From a checkpoint of a small image classifier.
Training: muon at rate 0.012, 20900 steps, batches of 128, held-out accuracy 98%.
Rows from block 11 of a small image classifier, named by matrix and row number. Rows with one number belong to one channel. Each number is 200 + 20 x the weight over its row's rms, rounded and kept within 0 to 999. All counts start at 0.
After each channel's rows are labels from the 100 images, of 14976, where the channel reaches its highest value: "patch colour" is the nearest of a few named colours to the mean colour under the peak. Only what is clearly more common there than usual is listed. The data: stained colorectal tissue patches (NCT-CRC-HE-100K).
# convs0: first 3x3 conv (model.blocks.11.convs.0.weight, 192x192x3x3, standardized in use, each kernel summed), inputs 0-95
# convs1: second 3x3 conv (model.blocks.11.convs.1.weight, 192x192x3x3, standardized in use, transposed, each kernel summed), outputs 0-95

convs0.122,193,210,192,206,174,194,179,186,211,215,216,201,159,180,212,223,224,189,167,194,207,194,199,207,228,196,179,250,189,257,173,176,184,192,180,236,206,232,213,170,188,201,214,142,201,177,175,201,223,186,236,216,182,207,188,218,192,181,209,179,196,197,219,187,180,163,174,193,214,171,231,214,161,210,229,207,220,202,199,188,218,197,182,226,202,179,168,199,173,203,193,205,175,203,192,217
convs1.122,203,231,224,223,232,196,191,181,230,245,180,181,159,161,169,171,184,186,211,196,209,242,204,193,175,196,191,193,230,154,215,191,204,222,187,203,218,220,151,180,210,216,211,238,199,173,219,203,199,211,174,191,197,174,175,216,203,232,194,157,222,215,211,225,210,200,198,199,155,233,178,173,188,198,219,193,204,142,203,173,206,185,220,200,195,224,202,192,198,203,202,217,218,210,231,204
patch colour: pink

convs0.79,195,205,204,221,171,206,223,234,193,213,202,186,201,248,199,205,200,174,241,203,206,205,200,201,190,197,153,167,210,175,264,220,177,214,184,208,219,181,196,219,179,166,192,171,214,265,232,199,177,213,207,190,165,197,171,218,201,201,238,205,199,202,198,188,195,230,176,165,203,185,208,217,216,179,200,204,187,151,159,207,199,176,180,179,181,203,197,203,203,190,208,216,208,222,208,182
convs1.79,183,172,205,255,211,205,212,146,208,203,215,193,181,248,178,230,209,191,199,203,216,186,201,183,217,204,163,177,189,187,188,227,212,233,190,185,206,231,182,185,185,209,130,244,173,195,180,197,212,221,191,187,226,231,221,216,202,193,204,206,203,178,199,149,196,183,205,202,214,184,208,210,174,175,189,175,204,185,204,199,205,197,214,161,197,199,199,209,212,197,179,236,217,214,220,215
patch colour: brown

convs0.139,214,140,193,216,209,191,189,193,202,184,231,210,157,214,171,181,199,205,170,236,194,259,210,188,214,187,153,218,201,195,176,172,197,216,153,200,184,214,188,225,187,207,196,198,182,192,214,213,202,210,198,187,136,181,202,208,199,205,190,220,241,186,209,170,220,177,212,182,183,172,215,216,189,191,215,222,201,200,210,218,170,178,214,213,192,218,217,216,226,203,188,204,183,192,205,175
convs1.139,221,221,194,224,231,213,190,192,186,162,220,180,240,212,229,244,214,215,210,203,215,207,221,186,207,191,194,242,221,180,184,216,201,170,188,202,202,179,217,203,210,232,208,177,197,189,171,197,173,220,192,222,229,198,208,218,208,210,219,176,199,212,187,210,233,221,179,202,183,238,200,234,217,200,277,203,208,217,227,184,224,213,241,171,203,204,216,191,206,195,208,186,244,158,191,221
patch colour: brown

convs0.154,186,209,225,168,225,198,180,192,184,182,219,179,205,213,195,183,197,160,181,193,186,194,190,230,238,202,164,216,251,192,174,215,196,239,176,177,201,182,223,180,173,201,212,171,197,208,211,167,230,203,232,232,196,206,236,220,231,205,225,199,210,201,219,174,215,203,225,207,164,195,194,185,171,175,198,232,187,149,200,171,184,164,203,164,200,199,179,202,205,207,234,179,210,193,194,196
convs1.154,212,216,176,216,162,172,232,220,180,206,182,197,215,233,222,199,209,204,221,206,214,204,176,183,201,212,181,187,178,184,200,223,225,240,201,189,238,169,195,225,193,194,210,180,191,196,214,197,196,172,210,176,204,205,239,219,204,210,178,194,189,175,169,207,214,214,215,156,151,204,209,210,226,203,214,210,175,220,161,184,193,213,205,178,235,203,222,180,211,207,226,180,185,194,193,239
patch colour: brown

convs0.151,223,241,192,205,133,211,201,177,178,196,187,191,179,214,227,214,203,188,201,205,181,196,210,172,204,183,184,209,204,190,228,193,220,212,165,229,179,205,215,213,177,229,208,179,206,211,207,190,192,199,212,222,189,183,192,245,192,203,233,177,219,180,227,173,184,185,219,191,187,205,223,186,191,189,193,190,190,200,155,184,231,206,182,200,183,212,191,235,196,184,192,225,191,210,240,186
convs1.151,195,173,196,260,257,219,196,170,214,219,221,194,208,196,209,190,217,206,210,196,196,188,247,196,214,200,178,202,227,208,189,227,227,197,165,203,158,184,179,198,192,208,222,218,223,181,166,216,224,220,210,212,203,229,204,184,198,195,218,222,191,211,196,204,170,173,163,221,197,221,183,201,200,184,209,188,178,178,192,212,200,212,185,258,188,175,216,225,221,219,213,220,222,184,186,249
patch colour: brown

convs0.170,183,198,226,218,188,194,200,145,210,200,221,193,165,172,195,205,171,204,192,165,210,182,192,175,190,206,193,253,205,222,191,204,198,226,210,209,202,211,220,211,191,200,223,160,212,188,168,194,220,190,213,198,158,182,173,191,213,209,180,180,204,215,203,204,185,181,171,167,181,202,208,183,152,182,209,208,201,197,209,212,204,223,216,190,209,188,180,185,187,225,205,208,234,200,183,209
convs1.170,222,204,188,151,228,192,203,197,188,220,203,204,161,244,192,208,207,198,209,186,213,227,187,193,201,200,220,218,191,206,185,189,206,183,176,221,209,177,189,178,188,242,190,236,202,168,223,212,186,212,164,198,223,205,228,220,180,195,182,210,204,194,189,244,211,215,224,185,202,273,167,204,199,202,212,200,215,175,185,188,201,190,180,200,188,188,185,201,200,215,225,200,186,179,218,206
patch colour: pink

convs0.55,242,200,206,210,178,205,211,171,222,168,206,216,149,193,239,210,198,204,182,194,194,176,185,193,236,221,177,248,173,236,189,192,149,224,201,210,197,246,209,196,184,222,217,179,223,176,206,186,195,193,220,224,208,193,189,220,211,193,216,185,227,177,195,185,159,187,194,196,199,208,211,200,173,163,195,217,211,182,172,225,202,201,211,167,169,186,220,207,204,209,203,242,215,189,183,209
convs1.55,204,210,225,207,241,199,210,186,193,214,192,186,154,191,159,180,176,230,192,214,190,207,189,236,203,185,181,156,207,173,204,211,202,218,166,203,250,254,165,161,214,229,227,204,194,195,210,209,207,217,183,197,177,178,201,234,208,206,172,184,210,189,202,228,210,186,206,218,189,172,203,158,165,194,206,199,194,166,231,189,203,186,215,179,198,183,221,187,196,172,191,237,224,206,221,195
patch colour: pink

convs0.11,216,173,204,208,224,197,196,198,216,197,228,183,215,181,229,208,187,145,205,223,210,199,197,198,227,172,225,175,170,217,186,192,174,196,221,201,171,225,219,199,174,192,209,141,224,209,214,182,196,205,248,206,168,198,228,215,211,203,208,172,201,209,187,175,216,184,168,191,170,174,215,206,166,209,207,194,201,185,228,187,199,217,226,224,167,206,203,205,192,193,211,221,215,188,173,222
convs1.11,222,220,187,177,200,207,216,197,220,191,188,217,202,242,242,176,215,167,208,215,215,176,207,211,230,231,153,227,205,201,206,214,180,249,195,212,205,203,234,173,247,211,210,208,252,182,222,222,197,173,221,220,209,168,216,187,164,201,212,219,201,214,206,184,192,187,247,251,193,210,214,222,233,185,201,214,205,216,204,208,191,197,195,235,191,213,240,216,225,219,186,202,198,196,199,203
patch colour: pink

convs0.10,208,229,222,267,207,210,195,145,240,181,210,202,211,211,249,206,206,206,176,205,204,149,208,169,220,200,188,226,199,188,189,223,196,210,198,228,164,218,171,215,194,181,197,161,164,197,201,194,203,203,182,173,200,171,187,209,201,201,196,199,192,179,205,199,194,205,227,215,233,201,194,201,161,211,187,187,202,195,194,189,206,216,234,184,158,211,167,190,236,193,174,202,196,237,207,173
convs1.10,211,144,244,221,204,228,217,193,197,196,220,213,271,210,235,210,192,206,223,195,211,214,225,204,199,201,191,178,182,176,245,201,178,199,199,201,198,215,202,190,211,164,198,237,239,217,192,193,225,191,178,203,218,216,192,205,172,169,229,175,161,204,229,226,174,173,213,192,203,216,206,185,202,191,212,211,197,189,216,243,218,183,203,209,213,225,186,215,216,205,188,216,250,191,210,199
patch colour: grey

convs0.85,200,186,195,202,198,199,193,165,174,219,200,230,206,245,204,221,228,232,208,194,224,191,217,229,225,195,162,173,203,204,187,258,209,178,198,231,219,195,187,203,215,194,192,196,185,188,211,233,202,170,241,198,198,206,187,209,228,200,172,235,229,176,243,221,186,168,206,239,178,237,214,227,170,191,231,190,202,169,204,203,220,211,188,194,181,194,220,167,204,190,195,210,176,190,190,201
convs1.85,208,197,186,170,218,217,213,214,239,180,206,211,268,203,225,213,190,211,177,217,198,188,201,183,220,218,224,190,209,193,192,180,197,198,198,203,156,190,218,198,218,198,189,180,225,241,195,198,214,191,195,232,199,158,198,190,198,192,210,188,180,236,199,204,169,212,200,181,257,190,201,193,268,221,184,220,189,219,197,197,150,225,211,239,219,220,190,201,183,221,202,202,186,174,203,220
patch colour: pink

convs0.21,189,205,209,189,198,210,198,185,192,220,206,202,229,202,200,213,201,137,212,221,189,216,198,211,206,218,162,197,185,214,142,206,186,201,181,208,206,198,215,219,185,213,192,183,196,153,219,206,187,176,217,198,159,222,163,194,231,196,200,224,212,205,197,168,202,217,194,202,180,195,204,196,200,184,197,192,219,170,236,237,206,158,199,269,183,239,165,233,201,191,173,198,221,220,199,177
convs1.21,183,225,181,191,179,192,208,218,202,187,175,184,176,194,214,240,182,216,189,174,199,174,214,199,201,192,174,178,199,169,229,208,184,225,193,183,213,186,191,217,180,216,197,243,194,226,197,184,225,192,235,198,225,155,167,210,203,185,218,192,177,197,183,191,191,182,181,206,191,148,229,187,224,207,181,210,199,214,179,239,224,222,217,217,225,216,207,195,253,219,199,222,183,208,181,214
patch colour: pink

convs0.138,194,222,188,179,203,200,202,206,222,187,211,191,191,197,194,198,204,189,207,152,189,175,234,194,197,184,169,197,223,194,181,189,186,200,179,210,195,218,185,203,192,166,212,204,190,216,210,197,195,202,200,188,171,182,152,198,221,179,212,201,211,201,215,198,215,213,246,205,172,164,213,235,242,222,193,203,208,165,186,209,191,181,220,217,226,205,188,204,217,220,202,199,249,233,194,219
convs1.138,198,192,203,188,213,192,227,162,195,182,208,172,213,207,211,221,216,193,190,216,226,189,211,200,220,198,198,199,175,193,210,210,187,172,214,201,192,185,192,169,184,214,179,189,194,163,228,208,216,176,210,198,212,180,217,213,186,199,195,207,171,194,207,265,214,198,204,218,197,200,195,192,201,180,217,197,182,213,233,237,202,188,248,171,195,204,211,211,209,198,224,215,235,202,190,209
patch colour: brown

convs0.100,200,258,206,176,206,203,210,202,183,200,221,182,193,161,188,218,224,190,216,202,218,207,193,190,216,191,182,191,194,190,194,214,173,183,203,198,177,195,188,215,182,213,212,180,188,211,209,222,191,186,205,209,205,199,200,190,222,238,228,198,140,174,205,201,171,205,165,224,183,204,204,210,189,187,186,177,189,181,201,189,195,217,202,211,254,181,195,181,248,223,240,216,203,259,185,257
convs1.100,167,212,181,192,171,191,189,203,193,206,205,219,187,217,192,187,229,170,198,207,204,184,168,189,188,203,250,189,200,191,194,217,203,192,241,195,189,214,180,187,210,203,199,162,183,218,197,200,198,222,233,180,173,225,159,203,213,175,217,167,185,181,204,177,213,214,183,191,192,159,180,181,195,223,188,212,198,224,204,195,177,206,208,212,164,229,213,182,180,185,175,163,207,199,205,165
patch colour: brown

convs0.22,195,169,196,190,179,203,172,176,195,200,191,215,196,232,198,227,216,165,187,184,224,175,222,188,237,185,176,198,171,224,215,230,177,222,196,224,187,193,205,209,186,199,232,224,206,228,192,202,239,193,218,220,172,215,164,215,197,205,206,201,181,182,221,180,236,197,207,205,158,219,196,195,199,163,199,181,189,166,200,201,164,203,218,187,222,225,242,183,162,217,210,207,212,217,196,204
convs1.22,209,225,238,204,206,223,184,197,230,227,223,222,210,173,235,201,157,238,195,203,173,210,206,194,178,251,219,193,186,221,196,192,213,193,206,226,197,212,193,212,215,191,225,194,179,164,204,239,211,188,199,188,185,222,180,169,209,200,211,178,189,197,185,221,204,167,188,188,240,213,194,233,206,199,227,183,226,199,177,189,222,223,208,192,232,224,218,223,214,192,213,197,169,167,234,180
patch colour: grey

convs0.129,213,163,193,206,226,196,190,163,201,219,195,193,247,181,240,210,199,251,190,223,221,193,202,183,213,181,241,228,176,165,222,245,182,209,182,235,174,198,185,212,290,203,195,169,180,234,180,181,214,194,216,195,177,185,177,176,204,187,205,240,202,191,192,152,176,203,188,202,188,213,225,202,180,187,210,197,202,191,193,209,190,180,192,204,204,224,201,209,228,202,210,225,241,169,192,180
convs1.129,218,225,222,214,185,181,206,257,201,209,183,208,276,186,235,205,173,183,190,163,216,179,232,185,188,200,216,182,211,189,218,210,189,203,208,186,167,180,185,201,190,192,174,163,203,185,185,210,199,214,172,201,196,200,155,201,185,193,209,184,187,194,192,173,188,177,203,196,215,181,182,170,239,221,187,197,183,280,174,211,215,184,183,212,209,177,204,206,189,203,181,197,216,228,192,200
patch colour: pink