Rows from block 11 of a small image classifier, named by matrix and row number. Rows with one number belong to one channel. Each number is 128 + 24 x the weight over its row's rms, rounded and kept within 0 to 255. All counts start at 0.
After each channel's rows are labels from the 100 images, of 14976, where the channel reaches its highest value: "responds to" is what is common among them. Only what is clearly more common there than usual is listed. The data: stained colorectal tissue patches (NCT-CRC-HE-100K).
# convs0: first 3x3 conv (model.blocks.11.convs.0.weight, 192x192x3x3, standardized in use, each kernel summed), inputs 96-191
# convs1: second 3x3 conv (model.blocks.11.convs.1.weight, 192x192x3x3, standardized in use, transposed, each kernel summed), outputs 96-191

convs0.30 [110 125 131 176 116 132 126  94 109 146 157 139 136  52 135 122 173  99 144 129 129 147 125 114 126 145 104 118 119 116 118 149 149 144 173 123 136 111 124 134 120 173 128 130 123 153 149 162 107 133  58 168 130 164 129  88  72 110 181 147 116 131 159 163 122 133 132 129 126 126 129 116 145 156 151 120 113  95 137 162 122 141 151 151 114 163 106 119  77  98 149 122 127 114 119 142]
convs1.30 [136 131 145 122 120 121 167  80 104 100 149 110 146 146 149 125 172 156 107 113 102 107 119 112 138 148  94 123 131 142 106 133 163 135 134 153 171 140 102 160  99 106  96 101 143 160 146 131 130 103 135 116 125 114 114 107 120 115  98 133  97 122 119 147  75 129 122 188  99 140 145 135 123  94 135 157 120 117 114 154 144 135 122 135 184 126 126 129 173 150 107 138 105 128 161  86]
responds to: tissue: normal colon mucosa

convs0.46 [105 130 100 139 127 135  98 132 142 133  92 113 105 158 100 110 116 116 122 122 135 111 165 143 110 135 150 130 142 116 102 106 115 153 149 151 147  73 148 150 151 136 152 109  71 110 137 119 109 124 133 150 125  96  70 100 121 123 117 138 127 126 119  91 144 128 125 164 139 129 126 121 139 115 107 145 157 107 150 160 144 143  76 130 174 105 173 115 140 108 137 133 145 124 142 143]
convs1.46 [145 109 148 114  38 146 121 152 131  92 110 169 113 112 133 140 105 111 146 116 137 123 185 140 119 154 108 120 137 149 165 102 130 113 134 133 106 107 131 124 109  79 107 160 175 162 127 129 118 110 178 147 128 119 146 113 131 153 171 133 125 118 151 117 121 108 143 141 153 112 131  97 119 122 119 153 134 141 192 120 127  97 135 169 112 130 141 109 116 116 108 152 141 145 128 138]
responds to: tissue: lymphocytes

convs0.44 [131 155 103 129 126  96 123 113 132 132 128  84 125 147 115 192 157 153 136 132 130 135 134 119 140 140 105 136 124 101  79 112 123 172  66 123 124 118 144 154 157 135 136 133  78 108 155 162 112 156 114 154 140  98  96 130 115 133 136 123 110 114 149 124 178 110 138 112 123 123  89 148 137 112 151 131 172 124 105 130 124 157  98 134  87  99 162  90 103 149 150  95 102 100 144 213]
convs1.44 [122 161 100  92 138 127 158 131 130 128 138 140 156  93 134 125 113 150 128 145 155 117 134 143 157 127  96 105 154 107 130 117 149 106 192 117 117 152 145  89 119 126 100  90 150 136 163 163 116 165  99 115 135  96 165 168 170 151 152 148 115 172 113 125 118 124 124 124 143 160  91  96 138 162 140 167 137 137 116 145 156  99 128 151 162 142 148 112 124 196 100 108 146 107 101  83]
responds to: tissue: tumour epithelium

convs0.49 [114  65 129 144 109 144 103 143 132 146 134  79 139 117 137 129 143 147 135 112 124 130 137 106 112  99 156 138 109 148 113 109 131 135 110 144 125  89 138 171 141 163 124  83 157 140 102 124 136 130  91 107 122 129 126 136 143 164 165 120 121 126 114 161 147 192 110 103 133 151  93 112  99 129 161 103 127 116 133 140 156 150 137 136 126 135 135  94 155 124  93 136 125  81 150  89]
convs1.49 [131 132 153  76 114 120 150 107  99 116 152 139 120 115 143 152 146 118 129 102 116 137 145 185 121 124 117 167 192 128 153 154 104 146 118 130 126 119 128 105 124 116 165  93 121 106 178  97 111 122 122 117 184  98 124 166 154  95 147 156 151 123 158  55 129 113  87 126 127 107 126 121 130 105 129 145 137 176 115 103 112 142 143 154  96 135 124 155 114  78 192 119 138 111 147 109]
responds to: tissue: debris

convs0.104 [131 142 103 139 112 148 161 117 131 143 154  78 142 144 188 115 116 154 152 119 131 151 160 124 131 136 161 137 130 147 145 113 131 139 103 158 144 113 128 162 138  97  91 142  74 130 143 140 109 121 183  88 129 109 125 130 128 162  94 150 145 147 146 121 134 163 111 153 104 161  99  85 140 150 138 112 107  86 135 142 134 160  93 153 153 120 132  99 142 144 128 131 148 130 111 109]
convs1.104 [116 106 121 142 156 133 104 116 166 123 103 148 110 125 133 147 130  96  62 144 106 125 157 106 103 135 140 105 145 115 113 151 105 105 120  94 184 112 140 104 119 156 139 156 137 103 152 106 117  92  93 164 141 127 146 125 124 107 162 176 143 142 157  97 129  91 134 126 167 100  94 100 120 147  96 147 179 142 148 119 193 100  98 112 121 140 135 169 122 134 138 110 139 181 135 137]
responds to: tissue: lymphocytes

convs0.7 [105  95 107 140 147 144 127 123 132 102 139 113 135 134 166 107 142 157 153 135  96 136 129 130 161 140 148 121 127 129 123 127 103 162 137 123 120 159 107 134 159 126 126 120 108  92 126 132 155 156 144 134 128 149  96  92 108 140 131 149 140 130 120 128 114 117 150 147 150 116 117 124 116 154 114 142 119  70 134 140 113 139 150 138  91 116 127 115 146 113 128  68 143 163 105  69]
convs1.7 [140 114 151 139 126 108 113 111 151 135 151 109 124  93 148 174 139 148 141 139 128 117 156 150 129 146 154 143 118 138 155 129 112 120 150 116  89  99 142  93  86  85  98 164 128 123 131 130 107 145 152 142 136 202 134 148 134 144 152 122 107 107 159 121 140 109 128 131 111 127 130 108 147 138 132 145 142 135 163 105 116 113 121 119 125 118 124 153 106 138 186 130 131 122 106 145]
responds to: tissue: normal colon mucosa

convs0.166 [ 85 175 112 121 144 121 118 119 105 170 121 107 128 130 114 111  95 126  91 118 116 120 135 131 173  95 136 128 131 132  93 122 189 120  85 128 134  96 123 103 125  85 133 135 145 120  92 155 132 138  75  88 134  82  85 167 152 120 120 116 137 119 146 138 152 180 133 117 129 143 143 127 117 173 150 161 150 110 150 132 167 117 105 133 115 129 165 157 143 107  92 105 125 125 111 154]
convs1.166 [115  86 124 101 146 145 139 108 116 112 139 122 138 117 138  95 145 135 154 140 140 188 115 161 149 115 170 147 133 114 104 123 105 144 120 124 160 126 150 118 111 154 126 120 130 178 149 133 127 125 165 153 166 129 143  94 169 120 132 133 106 178 118 167 158 117 174 131 152 145  85  87 125 162 121 133 120 111 124 143 121 119  69  84 147  94 159 141 171 131 121 116 116 152 153 159]
responds to: tissue: tumour epithelium

convs0.152 [152 141 129 132 113 128 153 118 131 133  94  79 124  77 136 141 127 143  89 127 138 179 124 118 155 117 102 121 116 102  93 113 154 142 114 137 144 133 159 100 134 122 147 118  72 162 138 152 137 130  83 122 124 123  89 148 109 117 121 134 119 150 135 114 132 138 165  98 123 190 121 136 158 156 148 113  97  85  84 124 135 158 111 158 139 140 156 125  98 129 160 108 130 108 138 193]
convs1.152 [129 118 130  94 164 119 139 149 111 147 153 148 129 144 129 143 125 140 147 155 145  80 151 180 135 179 112 165 131 124 121 116 126 147  96 135 174 130 125 103 118 137  67  97 162 113 119 186 109 153 125 118 144 116 124 155 129 126 195 161 140 150 118 141 165 137 162 137 124 158  93 136 135 120 149 136 162  96 112 155 164 150 145 124 108 115 161 119 112 124 133 107 127 114  89 141]
responds to: tissue: tumour epithelium

convs0.76 [140  91 128 147 118 136 123  95 118 168 142  80 121 114 121 142 114 132 162 151 101 112 115 126 133 139 161 147 160 132 113  97 146 135 145 132 129 126 118 100 198 153 116  99 114 151 157 131 142 138 129  92 106 119 151 123 117 146 140 126 110 130 126 147 130 177 146 116 141 135 111  73 108 101 119 123 133  98 156 153  93 128 106 161 146 155 124 164 166 104 124  87 126 142 106 130]
convs1.76 [136  95 149 160 147 123 116 125 150 104 178 125 119 143  67 126 148 152 122 159 150 121 160 119 114 120 134 159 108 114 129 137 160 104 161 144 105 144 137 147 175 168 168 115 138 137 129 136 124 132 109 136 103 106  96 188 149 148 113 103 115 143 110  76 154 150 125 109 111 145 178 121 116 147 100 112 120 210 147 162 120 137 158 160 118 139  83 122  98 110 138 123 133 171 142 143]
responds to: tissue: debris

convs0.59 [121 102 166 131 127 108 130 110 130 138 142 109 130 130 131 124 142 150 110 155 112  95 105 126 130 141 157 115 142 134 102 142 144 150 119 118 146 101 151 122 104 157 101 143 105 131 135 157 122 131 121  95 163 121 165 138 115 127 152 168 146 165 136  76 159 137 145 147 116 157 104  99 112 133 136 101 123 112 125 136 116 134  87 105 140 158 114 110  91  85 118 115 131 127 135  99]
convs1.59 [124 181 106  75 136 164  87 128 123 150 170 127 133 105 114 140 143 163  97 121 145 138 142 153 124  98  94  86 142 144 134 175 106 153 109 114 137 157 130 128 121 164 124 120 123 144 186 153  91 151  90  97 105 116 114 135 127 116 152 167 122 130 143 103 132 194 153 120 106 158  92 158 102 137 128 167 150 175 151 126 136 130 131 150 132 173 148 127 112 165 136 107 115 164 114 122]
responds to: tissue: tumour epithelium

convs0.38 [172  91  92 146 158 106 145 131 165 117 140 107 143  98 116 105 136 129 107 151 162 131 163 122 122 118 125 140 135 170 169 134 126 105 124 142 123  95 137 108 106 148  87 111 117 110 165 129 121 132  84 124 185 115  95 118 125 104 117 146 131 133 101  87 126  97 142 127 145 147  88 110 133 158 122 117 134 160 138 124 148 110 109 109 117  94 100 126 177 109 188 151 144  85 114 115]
convs1.38 [107 150 118 135 128 127 126 110 126 157 128 102 112 138 198 105 131 165 111 143  99 135 172 115 153 169 160 108 118 134 111 131 110 137 117 121 116 150 103 144 175 125 129 145 106 138  86  52 117 126 191  99 122 126 126  97  91 141 154 124 139  99  99 102 119 111 122  98  96 138  86 135 125 148 139 161  99 158 122 119 162 141 116 126 116 144 159  83 124 200 113  87 154 159 146 129]
responds to: tissue: tumour epithelium

convs0.27 [139 171 112 143 138 124 151  93 120 115 118  95 144  75 155 147 155 161 143 175 146 137 152 130 117 144 141 123 139 119  92 112 107 123  98 136 164  86 149 141 148 139 110 110 133  90 117 140 115 107 116 126 132 106 129 187 120 134 116 139 116 134 128 138 136 118 110 148 143 112 104 101 158 151 107  97  96 126 109 125 134  94 126 112 131 158 127 151 123 199  87 124 153  88 132 156]
convs1.27 [107 162  88 104 158  89 124  89 135 141 123 152 101 150 121 113 122 120  80 124 113 127 135  93 120  94 100  78 132 126 131 143 122 109 130 101  79 123 133 120  85 151 107 157 123  99 125 117 138 111 132 124 129 142 200 147 152 123 134 104 158 114 123 169 106 130 108 130 123 122 129 138  93 121 144 153 137 108 112 144 111 125 124 132 136  98 133 133 113 137 157 132  95 117 117 125]
responds to: tissue: tumour epithelium; tissue: normal colon mucosa

convs0.109 [127 134 149 134 158 122 127  96 134 138 125 144 129 114 129  86 148  99 122 143 118 106 175 135 158 115 147 139 101 135 137 145 155 120  73 125 162 105 120 120 137 167 119 110 136 149 110 121 101 171  89 147 108 155 131 116 122 128 114 165 106 146 171 129 135 109 145 120 130  99 111 158 145 155 146 121 214 115 137 110 128 145 126 123 171 126 151  93  92 125  78 108 119 162 117 150]
convs1.109 [112 126  79  78 126 172 134 124 158 138 114 137 175 166 107 141 133 131 106 109 147 138 106 124 141 151 134 130 152 134 117  73 138 145 122 146 136 135 123 132  95 118  53 104 114 127 111 162 131 100 151 100 156 148 131 117 108 127 134 136 138 123 169 214 104 181 113 139  92 141 129 113 121 102 157  99 133 100 148 153 113 115 122 105  78 111 124 135 115 125 164 130 139  97 143 110]
responds to: tissue: normal colon mucosa

convs0.184 [107  94 162 125 157 141 137 140 164 128 127  78 109 112 150 115 152 165 154 127  89 147 147 145 120 118 107 168  85 134 167 122 140 125 115 131 144  94 124 166 113 145 114  89 106 129 107 131 125 125 105 165 104 123  91 139 122 126 165 148 125 129 150 150 136 128 120 112 144 129 132 100 100 143 143 153 123  62 109 141 137 140 109 162 126  95 141 104 104 201 146 130 125 116 132 131]
convs1.184 [130 123 155 138 141 155 160 119 113 111 160 144 114 135 132 138 112 154  90 134  95 126 130 142 114 128 120 115 121 114 123 122 113 111 162 146 133 125 119 160 105 144 109 120 134 123 123 116 137 155 202 124 148 158 128 167 119 114 120 108 141 141 105 173  90 132 124 129 143 118  69 124 152 127 148 110 151  94 131 139  79 145 139 135 143 132 126 143 144 140 123 122 128 128 133 125]
responds to: tissue: normal colon mucosa; tissue: lymphocytes

convs0.158 [127 109 141 141  75 120 139 123 146 133  98  75 147  84 117 165 133 102 128 194 137 167 163 156 108 110 108 141 112 123 126 116 148 159 115 114 149 103 165 134 156 126 105  83 128 164 101 145  82 143 129 101  99 133  69 110 154 125 139 141 138 120 126 178 136 102 145 124 135 106 116 138 159 197 131 115 154  92 136 116 168 111 119 108 148 111 170 118 121 150 128 121 152  95 165 147]
convs1.158 [ 83 114 152 131 108 109 109 134 141 159 107 131 125 126 112 124 129 146 119 150 132 112  97 116 139 143 136  92 124 108 135 123 125 122 180  95 137 124  92 138 118 148  78 124 148 108 146  99 145 128 116 160 138 142 134 158 101 127 134 104 119 144  98 125  88 152 118 117 140 136 127 118  89  78 107 158  95  70 134 146 137 153 112 131  90 149 120 113 128 161 106 134 158 132  95 114]
responds to: tissue: tumour epithelium